Rows from block 3 of a small CTC audio transcriber, named by matrix and row number. Rows with one number within an expert belong to one neuron, the router's apart. Each number is 500 + 50 x the weight over its row's rms, rounded and kept within 0 to 999. All counts start at 0. Numbers have three digits each.
After each expert's rows are labels from the 100 clips, of 14976, where the router gives the expert most weight on average: "top examples" is what is common among them. Only what is clearly more common there than usual is listed. The data: short read English sentences (LibriTTS-R). In brackets: how many of the 100, against the usual share in percent.
# router: slot weights (model.blocks.3.mlp.router.weight, 16x192, trained with AdamW), inputs 96-191
# up: expert up (model.blocks.3.mlp.up, 16x96x192), inputs 96-191
# down: expert down (model.blocks.3.mlp.down, 16x192x96, transposed), outputs 96-191

# expert 15
router.15:481531607501551513390531504409529450555484524459535531536523445536555453511464452529530515401469432559407551431531519471529560533522444454474528459435498513488418439523483568577543462460479504535523492526478446561508596526470505391462586475603522558436446478430554397471428496397504536453
up.7:497475516514541530583434524532522497433436522478426446494480482486598514453508488385523586491491416490471467516394571462534472443444513433599517500486470568504478459514528528504462504513543524511446415474523548517530506484476457557549437547531436534440490470402448561476567419581442461497
down.7:529460514537556446526534484525605467531557579466439524515467520457445324527583551531501533391445396584446528456496453483481494517475500513557414551544475413500506544319501524530450558468550591421475485473482413519475432539470490420536461447450499520486524537520529497453451523404541481475
up.8:528556592487385579463522464491560475539472531436502463513469537497506464430408368419488549573592560517559409477487526547450389437601412532548518510510441423502457482498503490424476502436522527557513498506421574425498476566533507498613546497545536462488511543457449387516552467446522452507
down.8:549468483353454549392467468501468495561521495490502572506572474531502445583540473542471429454418500459510466517616508484504554564482478469498505496586523537469496581511563521576438481576559499464481491431609544547471530531430552505378429500441442487558530459502453494543458519563409425468
up.9:524461513538476497479568472459490556462490486360444468519481486449549519444507553484469542492433537610556526460531477579451368450447489473435520501458500443455626461486572470468431492567542544462527517509612541448467473467494493464596521469546575453518459458537526525581512379530462482491
down.9:475488540460495474553547515523539505612513519437506571551467489528510603499484492454406433529482611494495414441494519503531498548544470420556469503627483490421546503652601475537483560567511488474531474456555474529544501534463559494509588423535484463513473421479475513594456519524483435390
up.10:493511458582439430452594503586438607476497463480532571559552552502601474517535472492503522463515421510501484492506436427532562616404555525526605511627425483577534506519503480443483538547420511514483504514468463463499512515583492559498587529554538569513606490492410458484529555493644498494
down.10:465502539463566557579501468530558497487463566529523445448433500501463522450467517496528515461499492449575533546528514468458456481499507448457514504429561425549505497522467574514488415468475491506534451498484580587529467418497554399482388536503559467473457471539374513470425449453415491558
up.11:599482473585523547543491564492561560605625593485483511499531427541461448459508533487489456484488502455526465557516511537497494584476520506530520487511463483481497408500512470463508546560467346454511610468553478537568470513487554503559455472534475512483417490435425494433451409523545653532
down.11:498551450501483471538516463466379444477435439538486539408549557435543475513506502468509579445543495561438512520493490542466533600484582499553461588564522508489576484429472552589502491475558600542379372605414533457420422546469475389534469472505430469479464463569547545517533571509466463495
up.12:488444534473488616529600524428462452515375489490418491511508566383576485520453457414553497515530488458436548475442452475452426515484475469560494482485475448493545475476581434509454411481512470535440566515390473458445519494553561467455544602535551463450483544402494477420485483504566511392
down.12:482476563563426440499461567519552509614491586484526507445502513571586569532434508524474560505530519480522584455503558513581524523510536376493493419448545524499564508460470534468472449510512523447499602477577529536511498515480530537529455503364420554486519483482550503448449493451540567539
up.13:528538524494540538546474475537458468526549513446531537476481537528489567440431491483567462512523473564511515500533447437505510459558453431377425526508484528422508418610577502563456541439467511554579536485581500342460487567522499368533456444522515501476471486496515448489491447502498510476
down.13:497521480453447520545492487510481475514425467527430471504535455481369491470620576484491483521410504456522465479494464468647491492426481578501553473405542536555611490390483504462566525517502468511551526460478437485515467469464607534534499454431488446486503445477550541554473458563529457492
top examples: the word "to" (37 vs 14.6)

# expert 9
router.9:468507508526477430517500522387466493472481543532474518552534511566571517431469545476523469578452482551466456484422500458469579468505563532561490419473428422484487532467511520583523440514449593459590393546513485529524543510592500543480434473578414541445479503565470478399521505426497558554
up.7:537503444477471478507482465469626536432489478440520568491425483485412517469452623440505484532429495483519475565583519406456523549540473477482462506504434538478510519469470574467468429474418470496536548589564564435556479398487400476543453471533463539510431541554446392554568531588529564535
down.7:443450531504513554536498562520385413452530491570515464531459577501519496510490517551510520469528527487388486537433467536519447480477546523538450546402548494417515454436463468508482578506508504450463504496408436513505524550486531525505536497491548513544571494485626547585465495376503558551
up.8:435439514459481537440534577378539534335516463504452460448452580458497500496413452498495576476506489481556432484484431582426485482518517538468527522537557469559441598457488507445490491604555545508523413484408496439512517506550496481477427534547509458391520617433499459484560420487569579453
down.8:491420516461531501551420484471576584515548552469540434424536397464531479534425549559457407515502510502536463584424437403518460457546499540469469492559534469420498505493455411511531491489459528414506476486579523469492456523499519576434564529373490520494480527536492472537495540511545456513
up.9:432572517577463482496515480512446510487510454557452434537575499471504445466433475520547423440515529482551504574427462545564465473429496605512453454481480583509586518440569454548523524457438504574528426620421507490522549541434461483503535549499458583609499483468524500524501475477485439517
down.9:533526534367505472479486538501469553424386478531481520532471537535481435539537528536579511476556558504504519396589568399428574521472436434520529566500559532500515480488513576473442483419498462494579523486563489416557520508549483457471526575439455466532477387546445473471499473511459521489
up.10:544562555557489494500500374485591504542402571449538458437466518532442485414461482485563465517485499574442496426442433489609523478479481443470428596478405571547528483502485490548349482504513478541551534514516544464519553527551495610422482580451433485535527525481418579530499496550369517559
down.10:557513456503462450494388492519436594458554453572549571518489520454543487548456535582504563445509498476467547515573489495415397494511512526557553405510514547414406437557515474431577441490451439416540494433411464530478397485468497463468442513580501550465490520533505471414470461453494494483
up.11:456503526525518623508518535512488513555525461480544578494514542430491591517540498578525479518519567441475459481462439394471419487452501506617500426495449466514511532588502571482529555497476636588444563548426457484466541580509450489524526495539522544486594453538512520525541539466454492467
down.11:579453556430588469529467473578527399428477506488551459536480478643570470591461602453464456506489472505534519529494484631535596480440512471426524535453606450521518531487453465562524471486484412490475370481540534507506484466527534607526478494496445454457410453464551475431490455437571566488
up.12:504454496485495522508436500537490496419456482508506525505586545524487534439447453486530549568488490511487590533500483541522567582533530461552482529579521516413474566499540518489392481516562523509439460496556503448583441536410439559492414522481472518572523468497493528419584421586482493528
down.12:513507516545480542583558524459509459541483539514532496435446498471400436433550559483530535525474558442513433397516417450483472417454485603476499471464545430543461453546460538435632525580437476510539531487498539495490432497491546539456551538453536449493476452547518427536512480447466473518
up.13:495501454469486593621501534417486540469457423536587600581515592427444522462435478461522528494506575531570417425465424546525535567512534380527416419509519452648549597505624529479511449495501538526466536475435597469492539521500502532507486526442500534517491526589482465491486524496494444522
down.13:521467521489540473469450464573529500410556558527383459417467459543553455525538534538491566600469499444473489559628428475460462506459495504502464572561461467374518449493426498517497459551569476488551515454620500564566483501569502500478483554528552516483504482470619451463571526498509540428
top examples: the word "was" (31 vs 9.9); the word "is" (25 vs 8.3)

# expert 3
router.3:497507569524440582469500541459496568518476478518429580490610559563491490427409491596470559578536444540483418559468536440454420441459479512478480506565544520533474435467473539524584396442488500411566438524562465536454457497494451464479518568536522550475436491570510530588593516504505455526
up.7:420438573522545551494551518419509488477541541513487455497586476516544481560505509492431562579540507511431455494477466526436541381446439586426559494461544532530530538469574451510518577515590499600497507555440485493535476452451489473370565478524552459462489543495577525487446425465510505456
down.7:509469440586465508507496383600528490552511452598504464517471541521434505464410481464537386526478466527514531497551626410526460568584609511466415481545459449523445517503386456422460487509542467456436512494450538546423495526522448533439499481507513526470577538517368556598544532524478481506
up.8:472516448477575511513526577471449480484429504435477479546440553495486474468651508484542507506479469452464517404486600468503561507463527520412450490455495519549528583636601480495505482537502590502495441549496445473556488535547565522433350439447485518412409560525428540534522512422427532481
down.8:478414415569546464442495470540513468532479559548552603509485439481521544631562560525486543530420488599575489531592365515502453499488562496543513563493496378396409496390508503517541509479448479431458433541485533483500488494559443392533559448484527459472570538544506400383399479489449591545
up.9:457524512488584416458538481474573444506540457494550493568447570440461480457463520531510458400458446497382534494550486576509483507450470523488446525433495499543476441567536531479561509530536472553478546463410442553558502560466514540388598472529468485484443542484506453529534527511448533482
down.9:484465511524599456478527467628506422403581487475502489464443463558490554446529408539506494434485384549483522556431492460595579610454592475500481582482506388495488507536489477516405419497528465413525466479419520421477549435489524503509557444451504428483536487461511466543520558580458485474
up.10:577474418515532489457409557595480470496564481480553467448563488528524468497491474549522489542505406443549506529525493531539557539427482424526492515397479565520549488507540477469483513442503439494425404534509540600536519440426485632602496540540578472429503408494558526474442515515535484450
down.10:500498521480422457523519444495503494515513477510477476517523418455507536490487531378573503446487448536500457527529471514475590531505516529568463419552510509420462543454498416502422467460512498604571532494480444577533459536515494507386380511438465489539440418524509516508508532431481515563
up.11:596517457534507489554457490456423458508455522484506511517396558556488479490506461572474432507562524410496561498576446531492591467501504486513343390475542454514453537520530539448461435530513471532532523461464511540581431474498515471507479491448471619418445405570453492538655517426415536520
down.11:481543568433454492490592542446601512480516503445528573461477510509455475416533471484599531466591538550496419401495490514562468549467515583472525521490428414524558536501611503575444533411403552521549455520529554458440512502485478475530498623454552567573564487390513478490478440538496433484
up.12:495599561544576429500484481522538480518506585500525591440593451565363492393425432524477441415445456493406444511470383468534475549540458547464526577485399542511512434520431454456491480466574566577568469527502507465523576494585588463545556498539535548445500481533440364513560445571511551521
down.12:534490525474496570531545584523488500467480531463472512511565497430460533524551477427461548559535559397486516482471532435392318483408408412518444403555466488482500423534469485519447503506485538508483502399620490580454542568427500526487477454486482432553434468499509439441482467542476598531
up.13:628512450460534517452470466494523593499445551512600479512525528440544460584471534484488535558519493528525451530516543512433560613607480525530480428506523402490590565469498512363545506505481452508561503582517445598428434504490436511551516500481580472545465454389542451552567518469495520535
down.13:427450556527576487603506595478446559442506492448494542551491511483535559495497605468488566501445419463516502525548436453583552465411518474473493532446535588563455501433540546534488573529516416563540577565407561501566543557486580440533527506466490534478512499609569507529503543485449502521
top examples: the word "of" (27 vs 9.8)

# expert 1
router.1:419535487499420573478453463441527463533539502474532540534431598506534550561445456541501449542547502449585555579482417446527478554450474407480469553471552534517451542554563491439430494511451603495457490486486459529531508579533467538529496490512557436544436599501396562495426459549496481515
up.7:444532542530530370498453516512576503482470466481448584536624455468535540531464503510487515500547484480579551421480481491511356485555476543491496503518462489431515443425504484549462489395462441531565504586539421505576480572511496378439489538517585513507517647470496421448465547448448458517
down.7:520463440524587612574582557494410466599515523507474474418400515523569496498535529525471475453519456475445460543574473518375562465496452446521504504497544485459445549568530520470548428537509466500460504525529488582456536511557510488516574551412423469512513441398495522547452478363608518488
up.8:553503526527488458489494457462510476525469502550477540453495535464554590498448475491539580499494468431453551513473454409588509476558533515466463487531507573464479532644407515425483566507559534538539602552445533461419467386394388449428556442491473504408501505459508509467499549469518449430
down.8:512557496420507532540470562585413523545557480517467445608550473485446451565551520416505427570505529454539512452443560520414459463436472505498522428487390398501514520363600481550484439479541433468429377503535465540523559536531514456581502493510462503453492437562452561537469518467552453536
up.9:421530495680558532488459522475549523442486546478461538501555584595579537480504481490587452470496483535439574437466534469483521448532503451417537488502493387469509480658554538516487546486483519560477493557475458498466483537469477511463491466519408512459433581509435400507585470483510399597
down.9:555552443404572526528484568490438438555471476500537437571550503484470491558486500584508571527473521407415489575539541471560538538500477488551507460531471586507535542398450489588457549495591457491472450402492493412534550469427515486562512503399520490495508475504500548546408562497457520451
up.10:530466500533516557532407570477466503448440545471492507455457459517468545545499497593593416431558467486522494457527518479485485487536519612575415513475522503412476550448537494547512543442464607465440451491385532503541361478494455448491485490503428487520579515631504411521482463501588624495
down.10:537512511479508467540548551479539416522565403569413521441569479491393470480474560542454570547548489539548497546477508597472525460567539428507536535541491498461606539525604448521530486508495438472504486549458482500433447646479616504477487493513528462407393429470493597554555552614417451494
up.11:499406501394470526471467549553477511517550548442513504505481534506441518587459409549404472469528438488525492592491535550518518560442471557564485635543489538501451556490496535451523507449484472476471449453416536538460504568551508505444565557461538445417569524606477537509473388512487464457
down.11:504539506537503547513481518448473533516475479548614592511547516483426461484487498615511465492538549516441475460459516504425496503503526500471533473408559548504493406516489535542491488475522499456483434468514569553578460425450484496478466490566358467555444514521558488505492559536487529587
up.12:506538377484548469510452417542471465533574647419552554569562420490488440465550517472449608426466561427495421473552479613551525586463482557516527457521455551534570426452511482618446499493527453383498475570463510487567490490514539509555578469514477455543504481523508492415458504504515430503
down.12:503445617507431474562488477429456629404430391550463540484523509531544501489504428476504403512506556575554445484491500446512417562498486415495498535455466580433470478557507557379509571600548530520495454448473534543477493507562537520517426547551478555408502526520494504554480459492500521512
up.13:553376545409534503540470516505499401530529600527478490522497490520537519397501421538541490494599562486489551498584401532434555488466480623487418547457482500473440443459504484513500583479525591431512442406485506417466517538491434510539544477544395438428515520572511517456487477463601483588
down.13:520588476617520503506462450478496509475580384509579535414533551464446481468508518547471469436555441531520462501435582520547448505514428514531500533441500605571457520484524578511482489626459529511520507480473530513434514488486489516517482559529510511419541513505457495476522513497488443471
top examples: the word "i" (45 vs 18.3)

# expert 8
router.8:527487469468539484550518477542499525452456514488524418505527388590457444458564469557490539486401561537505554480484542515528502496495555487518525401470559507399523589431583492561418638501507422523403558514610463561487479501443547527480526590473559483512429405421558525512512557524580548471
up.7:590444495478519498486504489517443493572466520530557506456488483432492541538522555470464516564565549551549586479508496580487458653447503478518458554523425432566534472478380467517531559435466448474535500468450520463477453488499502465521543533494477431498525525484476582484497498600432409412
down.7:484581518526510449548467471466486559450488525517494516424534466524523477542392480535574532550545445476400535458429490503438472428545559541487484442427504464494405486533536530512530460483523488519421517504568584477604595557575511504446479576476490493545529475588492416570498536402479509486
up.8:431520484568559436514494438395552520539458510365416526465511500526560439432462519499487473524497443483549596458515452495459464495446523568410496473450529519477521479400454465555521561533556445479481449401539592484516551390542483499535511539493464436525507544544472452531467472608516540553
down.8:535519483543504485532466507505527483589420501457591554545501483509489577510450531458567535471516517439475392519457439549461547458527553512511527459455584489441479511474511530523557494440489470496458426486510491528532528530501490494557607489536595475600516460529478506418526515453405433523
up.9:508468473473392393459533560527528475472449440541439507603540557478553405503413400526438454512546493533465551512530526534515442615487473496427561422484420558507514527528587429460525466553394450570481481521485440430469464542504565560495549537469539506570433480469474518536464526499527566540
down.9:446521642466488529512491527579446547396513474515500447431464448443418530548547603503516514534551437429548446548439495379546427415518391451525502491483604517559543506527570528482446448463478519448528478474486533564534553481467388534523461451531474581451582563524505427453524506492396509598
up.10:499453469481541605474577536443473514520559501534476577556495530417377454494550488468570499522445434495573506495446502422535442483480490509564435523517505514591504444523422476509530419590546472483503515458457506558599520430466497535393543483519491483474509565479437411487589515497450520508
down.10:479442480562539489509490502494454551440478486511555475440618485588515546469517489536589520530447583485476553589428464580442443466524539534506497567482472483488488470462559486508505558438424498481580533481552524389441485507535479447549521498458514506549442527557539528491495501486505533472
up.11:492501491489506493448522494507470554563513446483487496553492458478498482516487373572620548455524479465463467469566582471408514520484417532502625529466567507502545500465493523514463490481491505457496527528566536559473570513514536411520586471529448458567396530564514532513519555598656451503
down.11:556506414487505533543486544463529443554394572496530481458558502523565499561569548446348546549589510524555511469452487494568424562519524486549398507463429412470406461572467469448567607506565455616588477498552513510481512536443472581474487620484461511490555526490511494542504469464411551555
up.12:554561502478523497460481570448490559512541552483498448543420494497472560527529500472452543519522460495489518551495474460572475476617517477578562573425471546362519505468496448471418524583597510524530447501530455507444491443483495601545493570510590470473585595496635485493538443468483442480
down.12:470396453484562494615551478484526516483529501505477465586532543489460411460465553609456485496582529457533482493517457590374557555458569431407453492565507515603527466520517564512516424441528494330475459488455487502498552524447520491472499561487436575450422359541489522451556561450498502505
up.13:518443416550513555461462579525509611627497536440575469556471447526484511493564547490522437446508566505496539436478441501487389506464466538508444530527516443503458491504478531461507544450637548490472509420490355469483490505563510526528551458483483516596427528518480536488422439518499487515
down.13:482546401474515437546520439525527517409496479509484550463603486532506535558508476491472534495508407513443434459492470523511557504455513479509464475447505595424487541531483596447524576552478421510441536486514622485550466446464516456537454393508482459414549560499483506570492580493549587438
top examples: the word "you" (66 vs 15); the word "he" (33 vs 10.8)

# expert 5
router.5:506534469418456494396539543445526537493468428567444536477433532454518554523543431523459462498582486526444521553517466522444621388475550518504467537561487435536468423507528487475408553492479611568470396507479503446480562458468517508438470448489448530457527478575467545474478428544543459410
up.7:466487443427482527465549389448434461426527520602517594500381463530443475482444494590572420545450517527560540545420521550586580473528454525610511507518534494479473549507506403551473495550483458489531542468532484587440524422447484535486515497482446478559482565592532572517413517508451458581
down.7:501474552455595486534526568548418599438576534524435432515585530526442497540440475433547529472598525463493434565537496530475406582448539506506552452562472517581567496606483562461470521475447545408406436491494534530502494539471439494479540527519515450560643429413490521449473493523597524436
up.8:433535612584409443571547422487533432410473508493515520463542547472499425513523514515574356541489477550455473592500472533569469592484585450493492526610481576553465477492572489588519445500544532565459481499443496544503534509493442442564540586517535507509548523523442466496505453572503450462
down.8:501566413599528535487504455481612584483455546507463640522488509521531479474413455543485505488457527365505542506500520600505532502456536500441589473443540533476554652500500543455452484544455572485497555499508458516572515483454489555437480505506438510590561543434518510517446478476549536518
up.9:531536528491479527542419542487495523498536615548446505508542551534523503512478548562423518596504596453504517528512434479526522506547470447510395525575573533578466487493568503512548487496529457482467516515522505480561487457445434466454535475521479379564517637520502554357538444562443411454
down.9:423521551502490565469470430503584461510569498537536492533515440495451563454470464559452448417522518526586436482469569491588445507489529551487473518386481384562492539444478504531419470552446492529396476412491466473503505565473544483484544427499516604489480429516566484520560584437587479499
up.10:570458476445506460529566498506572443480557486438488520506465544473486485511461580403497504472540434539523428519512487446421472446449495472487540533485513541452430530556458509522485417469480542517413484433450434429515480487448559554570579529452543459489493506499551451517543473546531550518
down.10:513445475466392413567500510546526525433365479498518595425623402390473543509489475441478483508461577462508466566481435550480540462462542584490503537563509450556513510599531431467514543535371536497485457528431487512427390494474455467569451497419466555476526534435476588481534491523538544460
up.11:441447551509523452478492518400565515551574489425507496500449499511540513447538483556457496480494482578510465475658477503457516490441526475580503436556506511489569501476483496458516440427550523465451441459461540544560541482475542454597464473581442471510533480566492521529563421580428557523
down.11:493570470600394532370529399519455486523551560504452486625553439552565529455505534555533448434508494490509517524441493642479466539520528563446485503450532421550449457479441415472446388492475501592424482562429457465524461569506511460452592490434578552482461500523429448457477456546553437495
up.12:408491446491518480519484444468524524431491389545541374404469485529560506454483516525474452428523483571546497492445427524460480530506503526570515464582441551530483496558434424522488606637529484556467488408469464446505538529540507495519511523525511469620528496571474466475490480450477445555
down.12:524448535480510490434548556527507495542523492443436547508458532465446485603469458550501496500448466475410488539638541466480484545405540515451558465468501419490482508405486502433499480351506582467523484533582529490452511451524444549512493489477569545419424552459498483481546440565504577432
up.13:412515535521566413466464454483503542421434530527471429523465468439524559482512575555409528569492513565516379501507462482397543477455525526536554455511557572434531461447510497635500396526473553472484470467512432501525503529420619494475483451573517477447572451542470477516487505485544449504
down.13:491535449518472556535461494574504537573530509512484549504523507479533507440463469412476418442507534517437484485472508496511421478560477546487469539476375472467423512553576461408471524498535470409509578542454563442521574448500443483549420583495525550500467598491579610442475446544536543509
top examples: the word "and" (35 vs 10.2)

# expert 0
router.0:407449546513429577602517431537405455482544447522514484513493449549516469491536514408510500505504456485440510472527542370514576416564517522607574485557542466495487437576474564537447501561506450455492569514454415447425481466483448489439513513505535571580432512513483536531610568511522578539
up.7:476582519505520549480532449520548474453576440483541502503551567446607493527543572485446546484452596540555435532481512419467586543419494460557576479457454522569565462489485507547448442431581471551524571421510469522421477405461438541493525554543517574606551422517478528437446466492553458506
down.7:493422488451525491515514529572553532450448549461455527529573528524478514462497408499585508511520512492465510516516471475445477525432607483533515430470557426540497496481522372547387463386480470447506456623561580520536554444600500446461487449486431487448451481428502504551513513484513460483
up.8:547464571545516581469453489517461458518495423443478483543568520516541538567445397448501524525482527511561415662403515503515571522543557428514513539507468498552522530607529507482598477488511445582535505543465545422549438530510576472464504512456585420521452568415460542490540608424598487526
down.8:538490527462514563547549450547508461555542486577531462490488507419509576405564509569565478511488486517468493414535577390542577494535438560514460599390469568491497517439483395457449530500444539467545451534508526554469427459443519513518580536420527519538446483456521536537509437546441563510
up.9:525496475449497545480500437479423459476425566382497470571433507515510530557589526458478544542507512604476504463461536451522516475580548625487576502445609585571537490605547422457444593543461459536485447483548514451485455488500455422524577488530405540478566505551480444491444482528526449422
down.9:474544425467464498455519506500529437529488498488512412480454567468558532610535503532496493548488542561533494475546554463435522459551561513519597453557474530498570404567510478468451475492547431454564493508525435514531503457376523464485476486470518499458521521471531591581536576467553486535
up.10:540444522584617492545558496437529445538450527449468465451466524583487555510575406463541569553536536490492498422627590587539473542469484494437430504483423483461540497504588541533565408532469472498457408495466524498466486615468529512591457487532524499529555511463498565488545420552442425477
down.10:457502393524549472528413400503597466544487499448507487483436490447512439541491518490489525458505536490496526513515568535481489516539477494603457541491587451514483483383522420512475504423511514539438511512560540461558503445587485516541549483489399375405564459566438486448485482571499540408
up.11:428496491501549471537447466428554512553441559470571530583515593447579482508584522524423585522528438442515403408510411585516570537503472468476574463494490533566505434393454433594518546484474514442481426547519444486557469464508490489459524497537465426545495523462529465554495473464524542465
down.11:528475536524488523548506512525449540442506586514483538490508428515496514461459646593457603481478524526490492463504486624492540553481431635557496460424441470521539579475619446517526465514540455512559487379416506473552447481454506467564498441449396450601359449502545504534507570516498497429
up.12:548557514495525501397467570559526463513593465450321535484466519471435537456521437466569472511549510514573536596537559441512507485450473491483354501487447555414493432482520457464547503471513464522491490512468503520419538535446520570472380439481487519540439433446403535495538472521438539503
down.12:405335494496487535552552471399471482515500438530487499509533409478544541492465519545520449425539489557497560520492547438491503550511533453517574450559500478509550573496456526440563456547560546509411461463524517558553504438482556354451507509541543471434468525507588495470478536480590581570
up.13:399447619488416467492449444514507500432414470533526417496439557473438490605540428540540438492524469564546460536493514538556590531585564562471536545559480491497481500438433481561517447552632464545472499478513536501578397543481441548492506433490461460488517532453438513541540452522444567498
down.13:527562432536581550581564419535473519525549563472513500528589492449505476553489611392503555476489468461452511464521543419399497506468546514396427462425458484471399475586592550404499519506510506392518547426422582522424518493492553497490532510527523525461489518542478481524522487504544481428
top examples: the word "her" (26 vs 3.9)

# expert 4
router.4:540543544449545518500445415493460497535432501493497428443468498400510554544613424508473539456557465541466573514533444490526530433428504451485450517548526476405521415496569572489448594401482561520414526524481557464398558431536589453500519554434541415513471400557395576507512454507520422441
up.7:482450459492557473496468462452502498473494531430431455574430445416518439450602551627523460569484458494510542480537652502578545486425419520516575472509553527444574414487490407531540473470521478552477529549436527497561558460476554576511535532565467568551525508471461467476524554479464436468
down.7:550483522463545517503515395465405493460437444535468515403541483447443495490460451464562544394538482460419464479510439548431491452466548520503416445579448472505446541438482573412519575539449465487524584539509525548533465640577531463497501497514490543447463509502497576446532503527548569481
up.8:495543589550531506512525477525463488522537446501515409478601514493441499480488506474490467558482486581535503533425541500516423502441476538497536530398594528535516413457472494500419479464568493485602417441523513461450449587459566473443395525475588483474560558506492580467531399519501373457
down.8:475465437446509589513510446465461560437526473535538540406461458416517534516476478484491582408446551414415494530490444527511621548444524477517441527505458480469525482424552579516510543548383514466525521493458401567545379594526540448535479503532492420455431496511470492463513502485484577614
up.9:508473469531436505455436460508462471611506476520411501459517383424393491478527497485561594521495559494546489524572550419486437468564421487469483432555542464491490428459470593578617499491524476531523600442597457518513521432461654475490551565441472520526477532504515560537501545505513480526
down.9:532450564493547481561600554475484548438489486471494459518452580584540505489512482484534532530466442553540414453496483620451552545502567526513465473425384494478530602437585444459443462523510522441456437546402487439460529614453470509582388464545507456499469508546471491504498421571515517410
up.10:508492491503411488458522534490462430483500462498568565531426466513582514567459603545542454586440479535520592436394529498522491505450585449529419540448484528533515497505447372552532445469539549519472466588608495466515499515450573487496504517434505544447528399503520511441469476574441526562
down.10:479491489526519456542486464501444428481493431555506538546534434476597431442519376510392441516545537492551440538508493505492528557538534547488439453535469395550593533542551496392480495514473437523521480541547573515585520410532530553518589553479491494524524553509504509557537517533497495488
up.11:447529493533488480467629520540548524477500525586457518487399457404527516574514453536448362533488445555483492476577462457547567487511339498496495513487488461462471462512563594516509519550449496460505531512389415377507494632503520458463558466486474494509512572442538415516453401429538455522
down.11:553532516476454544489490406398459509507478514509449460509504503539474439494471574540476527505540565460523454506454581607468492538514558519590487464568610484442447571541608554477690499453559505492435522541583477496556450410478440559546475543479500411518456459517471548460554521535490589416
up.12:534455602507499457554422407489406558486484487439476461459489432553485579533530507577599482465548453480537481512509523474530486551528499511437476612554533531483546481450448498458535485411412632483481503497471549477434450532532539557519541502510491459470487514498612433459434535579469531468
down.12:508415568446514483499605478555514467518430528474409577478545459486443401500557523519526468519576439447597445441458411557535540516498512562454581488494426520577536510523473554496455564388495462499503402544493539496512514455526518476490498477512522464455478524490558540475427426419558500552
up.13:460477513476419467591422477470431551469520540463466466541515540452430585453442539444530508496496444450458414450488454585533533462542523415469398490437477475494494445522461489516418500498536460437537575638527491541432552570524493493508563594451488518494432542447534562418578538506504556555
down.13:565488431586598570463659473522639488469451511537591506498397481524596473448562516458512493466527525529544575460546515505456543570469527581432537499490484540486529453558503555567445412538480603430463497446510578486564488511476515487376486428484467482589471550528577460547572498507513483480
top examples: the word "not" (29 vs 6.4); the word "me" (26 vs 5.1)